A small self-supervised image encoder, trained from scratch.
Data: trained on photos of plants, animals and fungi (iNaturalist), 38949 training examples.
Rows from block 4, named by matrix and row number. Each number is 128 + 32 x the weight over the matrix's rms, rounded and kept within 0 to 255. All counts start at 0. Numbers have three digits each.
# convs2: project pointwise conv (model.blocks.4.convs.2.weight, 128x512x1x1), inputs 206-308
convs2.0:119126113109157121104177137160118114101137152156222099139072088050129068074119089066147140142152103103126147088143178176189127177104153096109083075170159132109130127145131110135091103064135093207149166134139136167131078113115118142100048138180149163165179178088105075162148125111111153148144097097119107120156
convs2.1:105136059179157111140153127103132135151152087071141166063129165143119139174040116117073109117166085143047051159137123155152104142160100180156085121129143089140117094110130138091107043158180129110140116109084135088142074103122147161066148121129057141103117083088137132123136095163110141110117107152159113146092
convs2.2:141118145080069138039108098101129141127144120148121197106132130099119086114142162081148131083110127104124139113106075177199143160106129079109125079084126171118135107164138124144093171099087164134137134146091095145167119167103107206122093090121133143122106140075147058133116159123068103204144112144178173112159
convs2.3:149086115099162104111090138174134153147099153135164059166094090113128116130112100122107143119100110132105161090134068148109128122119157176089160075156126139107081124110175132150107151157096131165122074137136095102148142148101144129158090198165162117126130087104133114073134185156126114220112132155131131140188
convs2.4:150131165118083092097129163150144187114125085150155097112153104087121175116151184082147148168086118098134167100106148158149138179126177120116134075127105150138111126175200134129125137082140196128171192134101114174148115172132098191156106127131113084154093127130116120182094160120168111150170161136121125110194
convs2.5:153086104187126126184086098098114098133128116096106162145115165124177113132092103151094127130183078096090080161149155163097130057151095142097189096130132151132113174107116116151168170149131073167116065094151163121127101176151139090105116112119157124099095080130092148102130080118135142160098137104133125102103
convs2.6:122113203149154142117135130113146090093128136211104123125100178107133176107144177175102147111116148071155139114135124092133177086082147111149097152175054099124196166090147114134149199116088132148194137121166134088112134090127150079088130071150126099083113107106086109121112129073135138103137119068081134143085
convs2.7:158144115157141095146117133156135083115124167120100109121126108139194168105098126129102117135157139112111116074129189217112126114071160098103159125130123147139217178156135092110209131112175127066170110124165153129083124138097111108073117131117117125153169074132076127117125090095141175065105144106116099110126
convs2.8:155149162090140124074142104149145116096169160202125140167071130121213218137121110101112132158134086113133157149099166150141126108067181104110097128095077137166164066134170138080169155126151159172182144137126128104128173132138102086134123129044138137103169091128023164184148080079198147121133158126098162160145
convs2.9:123160086119209148076163165183116132177157111075122094106102115151111155113073113087062086137140103137132146112112134150123129167109134211079119105110141140134100142165146134108136069130160099118177132159174148159105158122124103121069104165096045128140131126157122141179125102191142155083107141116137134143098
convs2.10:124181188082112155149137110130133120039111126199090179148137146151121161150209141168173128140122157070147161090112165114125109098080154073151082119152056146111172134097147165149187133068111145129134152137159111082114115120117133073128127079115148102132134090144098133132111123087172146121129141153097169121130
convs2.11:088101195082123154084116098109113104056107131170133069110149115088121102079168138172159108129121150166152152093110118106107136098138127109139151108124148134121120153072101147130124159085074159061137161146162106115175112129108110099161124098137187103172113170129130047128095210140141108135138111103109133100157
convs2.12:087145144152183128119146064132152125091143150169134102171093094135139135136122147114121131146156121075110149155162173070123163108106092101154076154169089095115199164116125135144088153154094136163132135128166173133136066082200190124136145047119141126123151077120090158149103089083160122141131159139085133127097
convs2.13:142114156072105109112125138201087107023081107182120136131131123110116103113138157112157114121152134114132154095123147148119144065059167114144141092125128118146082191086134107115124200125122179123157089143181115128177097129104128066146095094073151114127116086139071128142170133076175089156138110135118153091157
convs2.14:095098122193123157174132152101045150180097168098128169165175122107077132121092129187075185133186158131173157101160043118105129156165099101118157171110167087162076169150110123159123138129160123129079100137159099133167153117143174209130094186171084138146083170098140177093152172143079096141140100108133113166142
convs2.15:115160125141098106114174151155118137125155132082156126103141080130101177155156155098116180112077140093121117123161131140156097141098192138128120104129037129095130084131158105140097123115109175147132094139076141129097041126172154166094156109131098108093123125115142124174133133092149119153139134195108110150169
convs2.16:088131143082158142110149131097129097138140093176171145078113169034126098134133116178194111142099117157125138107104092125122109061110135149155146103132191156171118138075082143130140138054141155081148190105125129165119143133122088141121130101140154117112105209103146102150107150132139125140145117062125074176128
convs2.17:069162116146119148102152064088135138193126129096151190097133145170099097129130108125162140136116157142121095182094078136111156116171134115158115106074236139118060102124062167116116123133137137155120146115094105116158159121174120143175180121148141095093093181130185101116108115121066073119149104148116104096150
convs2.18:123146172135093137070117091094120115116122140196062200138127198121165147136192128124170151127127125110176162157136131109081131113141161096201165153078153125121163151121062175091108158104135190154164145102042095148094160140115124101249182127093140129092087113132120119093114160126084102160118157149156164078133
convs2.19:122179091174123131119117173172130175190158140071172043167140071159093152158106120082085112111111084143091142171149117172171129172118105156081131160111129140121112115169161052162082152126136165132124152149124118133143108190164181206141112126162060162155107146156116141134141130138168131142138177085134127155121
convs2.20:122164114092048096106128132147139126118103115097157156068066097109160119141156149077141142135088115117110163088096114204172091163095170103108118110178074146104117060124110071131135168067126133141136122103109156142123129170113092143133064099117127108134158131087115080087120111099148121158178110161133130122177
convs2.21:115122131091119116107121107123086113113115145211151155126124155129115107104151087122182124126067140118136166124126099125136125148124162082106124075124161142109104090113128143100118093095114143157089144138051126107142095236099090164119134152131081146160142123128105108102173165125128127137157075136094141144196
convs2.22:114073099167129116167113090082139068144074172080144077112150153156146097131118150148129127141142145103093095111145119126184122103119032107116117114115135095134090104066113174166103136187096133095122128128140138102146111123135111117104128112175141092067083159104160112126112090141063113128115098099103127118080
convs2.23:098087099117142092104128121118169114149120117078166067160128028120100117170162154098110155112124111117099142107136116118197105136126151144119125134131077093072127083153145100214085146171110154137112196132089135120151071141121155190128079148167137153167131177113132119124104127058150099154180095154118113152144
convs2.24:142102128178139131142148159136158144110140164131118113099130154136117180106104158092125152140150142113143103156135183095131126172126102130163122116180127101170226169158128107116150140133127103092127137164148153147101176088118117081133133105074085090141158066151100122140077116179180164094053182079096128150096
convs2.25:134186139133101109099163118104165108124138109111151155149103113175141174143088106093110129112098096062112105137139099124143105126127180165150140130107011094103131110135160121122113135177107148138142089115078165105101108151190169136109156112102143155082144106105118187163119113058212129112149149145112083138151
convs2.26:166143082124077116159133146168122153199118115100134185111153093164118121160152143091113206059139146115100156170156143149088105188148073091172162156065124088061106134180132057137107154159145126106125070141105148146155169139192157141148136167157114148129098102122128096105133142146146113142141163163152145112165
convs2.27:085157189108128137080151156166159169071159113146096145164111066132104220123160187124132163099104113137150160174120117093111175192109162162146103108151081173155168127138164023134084121122122153117134171114106127118145132081160139162123172129121087116148144120170145116160089151060202176102141203171112163161130
convs2.28:189164133087102158120142152172134202130146108138109171130136071122103127121155154086120128096115129139143155095152130114175147209090151113133113091107087102136133105162161115158098138161128175134160138157095113140115089154160129217133091191077067179153181161181129096123150173137146148107154189160192164162158
convs2.29:194197177066104171086123159167108173097067095157099151098137129119159158142154166138080154121096143141153150145071119144052145158088187120140169104150081173146158147129151143072189153124129124130156128163139088091071154158116092091149101149056149159151131097163058118167120148148124119125133178149152140077184
convs2.30:173136177077071184133150098120093095082149136192070190173134158132147090180153091165173127124121130106137134126082146145106109106098145089122144127075110161120132165105152178100150185106123156171148118089096138119095136109149106108145128134104134193102107109112123119089172119118155111144156090168086126122186
convs2.31:132131128089110135145183101154140160193109125136159179084148108127093150125169044116147131185118105135159138151103108124177110157180112050112092120140121106119117107100119122123111142144164126172083166090113103135124106129179132166154165151133159099101120143182139108109108150092139117190194121176139130116138
convs2.32:168116099130052101130123179097133172171085080049175096179198056181119077136117127111133181118132147165130144144140093102106163134185093182082140128135113125095087086161169093190056161191087126127086117116085101104184098132169158176152099189153121137156107117102133129097142168121145085129136108147128136138190
convs2.33:140164148112071131107148110174102131124120121166094177154111081154117158145131153115120158125125081116095177154117156114116140181052168105154144107135105162066148153129158100136145181111110161142128108128074101147137125113179147153134147142126086132115137130120086132139120142138172102147170186191164147119171
convs2.34:141148194107122111113114158093154107076155130213098131123161189166135138157148170125185101129096152142171149086069099113077151039104165184127131122118114133129118122059135202108110190171077189158127144136131079116143122106122084084181142143111190127115040145112105143110155138127159084145156152139106114101116
convs2.35:131135051091113117180088168121124136169170101063141123107154120160131137173085092131085135114145118162113173136119128110104081163141088133112147150081123136144083132194115159146083126196124076161075117081086122172137162158166144131122127192126120161104101111150156136165131175157096077121128135153136111114191
convs2.36:139145186149135146066213085079127138137164101145095117107157155147110201098126130134172165157113125136117086153096129117130098173138144134146114119072132100098138115091125189149100160049157176144146186098079139095117149115087132105165198160172122086080097131112167141117112138140135098169157141124177126141104
convs2.37:115149079166161107121143162184143157120162126091155092127101069126084136128107148098095111122155115140093168133146143191114131152125147182114110104131121115139139152170127111138136100075162107088136117118170116138112133127075131149055087143141087127141198098121118146156139125155129222127078133103128122133131
convs2.38:163167050118088117108095151117083143146164076076153183132083132189131176149094119079077099119137120150096145129117137174126117192131145141097183102101167138072159117168191082133172090152179126175111049135089116137114149134159149181121112143090053156086108090155102179188141108122146118106181168173144129133119
convs2.39:056176148168147115159160134100144128149137153126163096128139131133096140165155071130112132130101166117125127177122094059152100112178105199133068115117146121122097122121155198192051092136152136126105114108112136107151128103158189162131172116197148112101123145145159172161133122114141112145097130122105098113098
convs2.40:150165065137159124184093182169150140152159114112148090127114133131075148109070100091099115169152121128089100133127135156111139151122075172125147118130154112154148101139137122108144087131177097133132127136161142171119098142156153132094122119126102107093149044139142180198117092116134165095081169111131142146080
convs2.41:141177178109166103136155152142125110131116161175113107156087079129163140127170112113165071149105122099148121090136163155128104106052153153114114085140057135134194145165136067088156098099143136129174144095174143117104168115097121113114114103142172128190133084129071136156092092119139181102142114114088138106115
convs2.42:131169223107095151093179105109150150117130113170079183159139099137180168141201135166133140099093152147145136170111099137092162163098204109161058122088102185112118124148118124111142133080132187146139154148116100120152114134132109100141155102130126125157140127149151058146127154120173157121155174133117123109160
convs2.43:113147096155194145148103161167153121128139083143129140086069176121118141139077077175118093115180105171075079086117181093127095142106095151158186144138160149108143164115110139130167124127192089115150114124145118136121119106113114081073151114164071121177118040179085100143109044138083135096107167097161210104099
convs2.44:113113155142164165166125088105115062091139155171087097132118184100111108103079079197137131108160127173118144103123099116084118078148175141134167141152170153117124157106094142113175133143132126118084057152160135105130122092113132074166126115163166147155133110096121119072112140146113111140123092119109132139081
convs2.45:128118187056118040119116134129098154140064156140184090102176114141115105119142105107150115120095106140099118100108035089124129137144168151162157100122111102103128131191157180169104154128092127107125163137123082131172145191121117188107126175194148091150087189128156132138180196152141097130158102140163114089185
convs2.46:130110063151154107204125161131140082102120164111143106133111131160155083175073118101105125120203127099097118103146162186121093099132121131083145134107127075091118129090124113087144074170104126084102081113185139105116105102112127097100126118093126153092120117113104200108144059118137111107096120126074090131121
convs2.47:125108109163161135154131177093189113101125113131124107091157197157099182197098102130118106120074114120096147115054155091017137078178128208153110117079155182094164137109150179124124084132138093071137114155132107097086157121091117070170188172064095105066082095146139172125156108161136075115081096151142141134126
convs2.48:146100122131130100189141101075119113139139147119144089191123149144163098152105078109132122121136150122125084123168200126140130068153108125137070195131100121075125153097146099146167108139101128165105100121132158151151032144116170099109167077111111162092139110107110161134142088087144144114106121119057111187086
convs2.49:135173116165095167135161123142110150189133115106181174103107112151131089180084137071120142094143084131106152151149110133140120135127133103133156146089122114122096097161104092116120102173131068154098127097116114158135145125168161154164148113144116135136094150120146208102127152142134083127129145170155116106141
convs2.50:082148109170175120182159169092176167126127141096166052122149129129098159105158120127103084179135133113100064116155136136145124132151097148101092148162147096166155124123115132130130076126159100081127115122168168095110084128117115142098132121164145092102153119154144134158111096088148155114085144080077085175068
convs2.51:091129180111160177119147117140109150115154155186080082181125172141082118160145109140144151138140135124137175156095123025126190119190165107156132167100111140126109148111132118153067123126078162148127173168072104107174176109132146145141187133183128141135123146129134139107156175140129128119111154119106152168135
convs2.52:127064175108133097158134141166127079044118172179067069137117183098162173187135153137127113151108150101128152092114125058045169031137149137103136149128076088129121147118113173151150149139112105121141120130181117114116122117144127096151100107146196135115111123126081167114181110096127114131119113087075119135129
convs2.53:096104148149130125193117093121178112089128144164112120126097200125137094124148111214185123105138180071140108072147146101097130072154089100173130128160128145074161176081084123099184126113118119132157112138180136103111100076093125068123123083123114083143138044125161125103147063095077127120088108136050126143092
convs2.54:163147083096107066180138171123085128173159131110138079135140022142146070146157096060116101125109117106093159131167120184140090128113156163140135112110098094111127101155166069134111161155103098151101108134141132110136098200133135160103092135100060146113162155121108153106139085080162117157166108178120115134156
convs2.55:142149121096106133130126203161090157098111154121098101146114106110106150134114141088112081130100097156137162065116148159096111146126163174125162096142147140176139110174142100154140092108145101119167146141162116149081155163132110118089094163085122134134147122126109119162175112140165136116122153139152158113121
convs2.56:175099146092112138056122157177106195180105102134112165158134109111098101147149107097097149130123081141118180132118089180116120194105137145131200135116133149137127137143140145124081118118104154162153116139091103163112165156137103166150092173120106130151116101151128119121123169166088107130124176177202169095187
convs2.57:098109153147184128143117113127147106158164101085100071097119194136099183079132137147155100158115160126095033156114108131115148141141144149130151092143161124121121105122108192132087113076124145101148151124137141141105151144124097143164178096116110129084068111140149117183073088142130146114067142073130117126091
convs2.58:082184157143140140114159090116127127143127123161111174111163160125146162125200112170146138116167148136193110173104162124068111144133173065179125123100114110146168140136057118062196117122170157057144171112105170136097135147120073080154121086098102110123133116104183117142023113153137192118099130082176150123151
convs2.59:172130081178084100159080142127093069113097124123069135137137135144225090162062128164089156116201205107078179069126156154097109095103071137121165129111147123142109143120120155140175164169130071104121072148112132160129120132135172107091092196144145140108113117085131179089178154149090114133108103135196169102195
convs2.60:136171108165125178107099124132086131215116167109149159134108081101147083109135135153109164111190138138132124138140072117231146193110090062121141154128191130089126142144084090154119155131098140105057122136054149191166150124127135188139102110170107164153116175111127100112075137138112120113133104140134100109139
convs2.61:043117180126143152094157063119105170104115139166091133177133069139099159102163162139146160167142190058154144164114118122145119121142153106143090107133057137122185153119159068129103133169086188136106204094100138132129078114117155120135136126147140109190136172163141152150086089060177116145147115113096079149101
convs2.62:096176169100121169099131066139118172123136106164140169122119095131105134105182157129147145131137146138160140169101114108201153185129168106156077132147083155154170100152127115168163085078137209128126222123082152103148104079082108170167094072175119092170184183147177088145046157114140186118196144127183107150152
convs2.63:176147140091098117105115159152133160149135153146158106147136093114134122147139149101113142109105096077100173107137144126190123122058155086075119128156055121078100105131176055150100164125071121142098132149108152112166093196148140153071104165140108144147131160105122118128181149077156108147138134180141103142172
convs2.64:117215205106095167141150073123132106089127123160114142136104131108132100086177131185158173097122115098218153133126133071121157059157138095092100132156064161143181134125067160153131173092086178125123181113126132072163119103107114106183168068150167120114126107140123100169127144115144146121107127091090089140121
convs2.65:087126149119064137115122096049152098077128152158117137111117162171154135202156124191168122109132192130092120150110092099112133078153116087132118113121180153092116155040093181104102173149099175144111136085106129110146147104124155092205175098126178120069047148120135133118103138110096115111179150134113137140124
convs2.66:098156106185132147194165112132172108171210070130183165113124112192173145201133063144055132114150131113110112160168128123134122116159101145120107152121122126126145125142151070137111080140176148093067115122121164127137081050167163146151170081154102134106133158158129193129102121091095159105103140123126116173135
convs2.67:096140099138116091108156124165123160195106117068173113139100057141108092136073074099097126127108108100109147141176103148171081201110114130104114129104139127129126070157188080141070107124166098126154156074104117127147066116168143170070141135110122149123138175126178153154119084123113114071173104159171087154148
convs2.68:110116147061147161083150117144113115119115104134124143088143157120081164092130119179123114142125102188157137113134112102113156147165152126138160097144190132142081178128101179160141123107121124080122184177118131120136203103132092126115156175130107107141144135153170131122097150157110134132147110133127135113123
convs2.69:127131092166125110160164209155129145088124085084145087095170141118025174078119124089116103140096133122146083103146121156095073152115125135128083093192126146132130104133106139184075098093175111077114130155154159114111165120129096128053127153170083064097145112182158158156174168137162127062123133135150141146085
convs2.70:118121163146088179150148099108166146119101134149155159194131075140126134133148093137123165109145148136142143172114110084105158131173123111147074137106059109096115131139139107134090163171099137102118136182091115125171110074181144191191178109206059137163105138146179115085128151131129098127140142146143130109166
convs2.71:164163157097104153087140123153121168072112107152103167090103094104131143062109136136162197145148102126148172155087171158098163186111154116181165054103129134108140108169147112146124142147139127166135154131086096132132181117150117132161114157098142124152131124149111139104149162142167111147100179158180209133160
convs2.72:098146124203161124173095140102178176146148131101130117115126149141105168162129104127135153106145160150150048152115151095119128127138169122167147166141154129108154112112105111138145068154126129082119131127148177130115149069151155099149169096148121099098119123118132113133067103169149133130105133132130118128047
convs2.73:097105108175130131153138116110180138158165126121171180170123159173117178139111076106121156158147146092067075174161131143182134135103112132138104164124153116114138082131118148126102151127161124156123132076070151145125069097129148137121176116138136126127104103081111172142133091117103120146121142124137098147096
convs2.74:125161152131100126081166158194114148128151154129100167138121058141106160113164142093128136141132116118088143165116104122118114190136187162120132094101165163161130110157149153133071143114148187139173115104066061127169166177127129169170143151103091116137162126112127136162115144156144153157140117153144143105165
convs2.75:125076090112142133122166152127155156082081134124030170114117211142128114105080110162091135122141112117119152114121143174068122114138128139091166103109187106135097157120058218075166164142167084095124107124138154115124137136114139085134127127102146107103090134102143195123199098140087080082118121150093130126114
convs2.76:133112044186147084136135160127128130155139084039163089128090084169094126114097105091104136170142107144078107150150116160139094198129068142133121122133149081135082132149144117125121098131189110134118115100132144182081170139155153137080103157131104120107139102146125197209150115132127134106120166125142157111101
convs2.77:147115209078109179094152158160098144056119111212097144140179163076156133097164164147167114096124118158154146113116164118081156128098194123145108076123089179119153152138097132083167173087151177099136172145145061132113145080111074120139118113156166118163154124169127083160127145147150125147204148113142219137137
convs2.78:078115080167164095156130133150131130133132110102137094095113114135061149048087120111118087137104131141107042106157099175102128192185112180101150142163137123174126123174087108158125093098190096100134099127120117141136159115130123164121151139103084066097127132138138155141102142144101160104060072094147128145116
convs2.79:145138104142151107181127168178123114155113108076164077069132115157090117111111127105071119152170096165094137124192103152076101108171096176128136134135126099166096165166154134134114123173152069078124111112157120131106161138088145139099099140095060126138135112123117153159166118140104147060077125108134116141097
convs2.80:051143204108110147083162110152136154086135112187095113120139097140109189135182107124148136161079115162187142136135114072090156105134198128138068128151109108154132108126120121147075104098072147118118206138102116094153137117130147078140158100147143096138140151145141150160109181089201153104138122117122133099116
convs2.81:088125093150147121154155157099157061216160083080157105109150123170136094132071069122072105161115090140091125171134112150153138162118136144121138174094194114126068081124144127101120103177158080122081075101111118145105161123103157161128110128139104165106131165102101157096094161132101117113128092138136098108149
convs2.82:113104165155122121099160075107110095131131140149151124124142212102091126074079122177127132119142192129088152125123147103113124131124124104103137169151109150121152132122096126138177151076098103163111148165128156132154103100050112102139100083145189095134122143085133088106063123065099134171113114039118098142113
convs2.83:115088057165093123149121152134113130196111129036162135088137131157117096117103136127125118162164137146048102126139123203156051128150055119093148176085216117140070091138094142127151095149134061124095095094114124174141103144110120158079127141148130100116109146105137184125149074139101092148129130121132079103088
convs2.84:117159072205125102143119155129136149198167126090107105122132098207138187142083105098089131132184115114086072152144133157138095149161064145066103165123153119079121080171121141145131120199124075152090114092132153143105097133149172200128161141101085108055174143145143182148124098135176153094151142130102111117075
convs2.85:176182121093108126080117201164119155105146095112119139106148114123110095124089165100079144166120077144074157155113119173138157167091116164118155106113121113109118135202171090140091124108136179125152135146114126147142197156137114225138127208122104128133124120145099115132158180151167104087187163155182154139166
convs2.86:152068157124167139184082135184149103042118178157133083145116124102090140106126167117103107165140144084140132061090150135087143104118124162103138141180046117146190173122145138133136154153089142133104146147172172126120099155076114066095115138113147123153150105141064147128182077147109127138096142096047131129094
convs2.87:121058091166137142116062180138127155156114161073206120130156115081089069128104113112104133136127117098077119099150159196187106189136093164119118169137171117105113152167175126143118121088158080128104124143109173148162092101109152150067097111170079114159131173139140065115103112138056144145091130072166098128130
convs2.88:157112146035103110096089117144123125081108157115136127143170106125144118124204161149151153107080139162139146128096089105105160124133164154160127142127135158127145091131147122149092175082068200196146154151121089108144122134131105124148122096129193170146099159150153119124125180147185081159147120178124136110220
convs2.89:147160086128101113158107138145130124184145107131121163129144086165166151148090130103072145136137111190111136143144096171070117135135128144120156128043171156122060123157165128086101104150132129182158089123093058166126184138181133143149172169091129180128096094148112116149132157137118114154128170184155141074146
convs2.90:092108094117192093131162160143160100162115152114217068151111099119076113137103075069133165172124116111135099175123091131169142205132133154124115118180102112126160106177156105198070106153114073135086181140168151145171134128108137155119097117197103114135121113125138129147102112098152166143097112106126092162109
convs2.91:122147183147100124074085116091134124053127112150105119124128155115132123143167147161134137116091142158127117089105113095086151151120220147155125109125144144126125134079139145138139165092088174121164171149098088132141164132114059097119143158104163116076191117099103103106134173147117094186150088107115171146155
convs2.92:127159115092146155100134155183118152126118133162128149127140070081100085092100142073137111106125082152126181095129146130116116193078174132100131089102129126143117116185159071113149118119162116148133122148137124133094140146118112142065062145103089164205171139154109114135117109142101173105130131160176142142155
convs2.93:162096089120089144099107159152093142159134149108135179133141118057184119091074181112114130118141095132080140103105086201178193164137134163140137087155165115111126088140126091150116152085136135141121092136056126173144143176096115206130115175150119135111140166069161167102156143134154055134131091139202147104186
convs2.94:064118166143165103118156085084164076105137131192096203146097163075137131152113136146150100126143184091120110119118133093106173084137107133103127140110157155120157161101099140145156177065102140106151154128147136099128086071093143069124122065147175119118137120114173148077096093090099093134106112095114114108114
convs2.95:138109101175163135181126163126101120144141122104133160099111150143085130126073087092122081154199102172121157091182208133103128132136124116119147160095186119112122113128132153108190098199173064108132103102141142153093125156152137099140126151091091144139108078173088164129130109165087115019119166176151138078114
convs2.96:158130159133142145026125136096142133115110118125098215133102103087133106154087189137124099122174088129095123111081153213199118141095151105128101099122167128187105098125112128104169109061160175124134184108124113139111096160108054162113082117096162108126130124131076114171092100125136144102159133113125076079150
convs2.97:171143128087074140110108087136089100084099132165055191112123139132198091139150110154137107098114110122113177116092147178090107116103195117134190120127186171088153141112134138061226158115137122159154076097114133170056148168106152063104074117062141152158157075109084091106170091117144113179129111150113131123142
convs2.98:043161099212132109145155105092142092164144109167108144151090101161146168154100149095095154095167172104076114127155115132181081138119125114140126163129090103142154121132154091129118119124138139142094092164124119121082101066122203166123132072128114156098153132128169141121099071108180136106165101142098075142116
convs2.99:107136121115099142114143111149094152125061108128101111091158131125090087124152149141112140144122130145169143116161066050070158153160154133162132102084132146129063168140113165180107164135097125074151175174116142115167152105157124174143119171166151100113108186168209096092137199159102113140147137145146140105150
convs2.100:127109121206157126129147092087113104085107122111143127144109200087111101068109129173151129144161142155131104097162154096159119107147106107100125181179116121116106188105075150092142131115097081097115131130158172152145107088096118062098117064130160067085126104134106094109142086143097172131078130070100117132071
convs2.101:162093054137105111096091184121130105162134106102151117107087112132174101128088180108127134146151136125082129109130127182216083137084146156101142107141152065120116124174145091141102100101163108171141121096149123133109105174127114144094102167075141129122154130088077148121169112091139112089130103144154084141135
convs2.102:111148157128136172166176123102127134078156161140079102120131095120154160118152123146140107145158175089174118082104177137130112109106102070177102149166037147124188170095108061122149109123110107104085087134155189092143089126119187093087105052074142091138149107119131112135056127067134170108094090096096127169095
convs2.103:111108161120109173098121115070137171089118183145160186150137131178152145180156151145146173082082125129146170157120105121105124116114150102167152113080105145095107108138174110064113112144126145151155155126098106140158132111168108134150140165147145173151115148116188163110110150089157088147139098167138150148183
convs2.104:145123073131126135139118165123111144169112108143125197112124179098177083070074137136080153146134091159132105109141084162109105155140118149139215122103173128107060159155098141117143123126171094102151062142135128144139160115131126130143136171158113120113138129104150152117117167179108107165134116108148139107141
convs2.105:090121123108126128079136085125150110123122140151142108081162191067116158105155159212147154124086145150150100127073100099105150068129134124152090139122169126122086085102083153155121161075104146091114180116138110106161136114067044094204139100167215105085111144139179100098093114146111116121084103110126102109095
convs2.106:086116162177175137121098113109133093118125093115079124093117216117100171103097149148133112149124154095112101102144175176085130081140091143103139157149185134170124142136108181138162137068158148114155119099147116134119142152085115059110115078070132121110145116120112151149138093142103158106050113085132125097084
convs2.107:169051054146113101195102209139115115179128121053148113105119140166150133176098099116090092102116103145107123144139099141090084171187111169102190172102165130107080138132100112109122105172127092117096054110107131149130182138144154145114091192111145138100124146138134161123149179217136060137109116111169143113143
convs2.108:144124150103093108095116134124186115103124071156119119116132133153198123176148116134121141110048158112153125121098141123141106076099127144153140073115103139115115110115144120121115172144101159209128133097112119105125135151109133125113103118091178143127093139111105076122134137088153046167147101171141073139188
convs2.109:160146104117206146181136139159089141123148129117153124127128093086120117110060142090135079178156122162103110129142128195078113167102148169102154102136136114134123149154146122115157119137202120116158117097178130172116177157104107157080091177105112114121156090153090189169127079152123164085108131112139145125082
convs2.110:076106182121116141157136102096139077072134148178098097127107194099156112083148139186139148124146168070141143109173164094120140070141127100146119128145108123079161191048097120113152160118086120101104107128145176096202110089073144081146134099137194108124115127124160101054127140112109120116143111103106118158069
convs2.111:125160112141108183071141186111100110128112123096095150085140202143172121096097154151125100077141145140166131107119149158108055139099138121124167135112160126131106108128084185047202149089153095131172097118128118142091182120117101087114109134061103153173116112112136122111115124161071115088110113091145135091124
convs2.112:179098083145130079182110139096144133167116152125154112142073154130141106136057106104085119145167128054122133114139155180127130149117111157110130143156122128147148160099120097106159067099185051085075043159172176117088126160091120147077085154048107102112163007108093151122159085173137155117078128122134125147111
convs2.113:129097115156138086193097154106121093154092141084155078175136096101114111132098084125120131099152101129135118121173121091188107090156063097082136134138092140123143166139180121184066162179083131123106137131133207122164124135148178106111120112167131132141116158117166139091157165107098135095136151134101112190125
convs2.114:128155108150142117171128209161158133140150110073157114137140111144100127158134092100105108177122095106118077141121131132117108135151115197126149114125128119159153152170160143097103138154168099120124109123157112194112165149159130133130125162105113130094133100165128154194187079126133168066115111165114115113108
convs2.115:080140134174182114149180092102179139099150173117150098117132109099078131105116123110127133140127150102108093119140142103126091129158111151091062100182126150127170123115120146125114075150136113136150151132161144142094095125117099080089089104145132131153151144131129163165102115106132190111054094088083099164067
convs2.116:144167155089124113148142120205108137080150106163138092167139093164153210126163130112155150123132121101166120151157196085102151154135134094165109147144056159122176162091145037123141161132120136143132110148115158114130100123121153109155111063143086142178157060165133125115108155093173135113155147146107173089146
convs2.117:116184173103175132086139086174161187109142146221084134124111135074094148064147145141160129166113124100171122104107153131119133126056161131133114116176108122185161128166124155114141112088145192123152179123136144142095151170088101137120105076118099089142148128132109121171091114146187206084150094100135149105124
convs2.118:066096209144155138104113066150116124073096178159126107157154123107134137105139171193180152136112170091172201157145142046099213083139163099103118143132127160139113176094096139158141172149103148143144173145149076103183131062109122068167149064146126134147126141159139115112130149151080146127114174132120166145125
convs2.119:117130176151144141151136016077162097057154139183093160142112156132136097126164131181161151119151134123170137132113163118147137105125172055148095177124104132144142135085106144136160160102094155128097125119160133101167122103109132139152106077142123132141120163096143083113085146056145125149157081109095105127105
convs2.120:126064043151184148141100161130095143119077173105072160135069166155143087063084107138050127100125100134112168061148168180126118121121124123095183089153165159144073156104134142093173045130104108182141079122119120114075121165104109094084129167116123088141139124124100110095187135169102132164124120149141137106157
convs2.121:101139163137170102190128174145160094035121140099123076113117103158089140101101112117122103181143130152117127139119145098110139094160141178119107136209106131176147176108085165098121101155111095103128127125158121091134120119118101064099147131118130101124175044162067144144141174159183185093102077113080111174053
convs2.122:093146144166177090169145119127125109106119168111157100114150111140107155166134115133163095131178183071110122123137139110162102085127092130101069088146108147163163094092147170158098126120134101132055133093149161104145048125116138073100148090155135110130106114131128196185126086094175138112100068122089074149096
convs2.123:136082158114096156159133135104129148115115099103112085105148144148098163119161160201189151143109144119154127119135105064126127106127131112150155157135126098110091158109115096191124170157111135082137145180172115123178150127116121105134110118107193103106087128121152070106089147169055108135136088133121152099080
convs2.124:164094135109101164077098091128079125099080119099130143116178198119134089077151177180152166088107145193132144126131107116086116115137145083137164140109176147128099150082102128103141173128083108102127139117097111128171110138081068087169137146112188105163079158122164097121182186171089093124142140149158142091158
convs2.125:141085172102132148062145092152106133078064149246047122146098159071117100118115168189123164111116076124151144057122113121121140147093188102105158124145140200130109168121108132124183190098104156100164160147162107184115150140074126086089102099124164134210146161139108074138138149126088124166114121094135161114111
convs2.126:110163173093118146066151097095146176117107083141118175162145104105099145141148167169134149123129085141173114175139103116119115200173156140148097102086154146125157131154125076154081091099129198120129139145065091112161167122098110157185076097170091122142121156133154079105055179098178098158140132132218157121149
convs2.127:098096155157162168152128101119127136142095146154132080120150159123077158112161148174111119131152138145141112137107162073144162067172103139160132159165127114152133175082075156112138149123060180098121159142189150123165128111099119054152156109152168080126094140104154077113123137158105129115100129093129136125095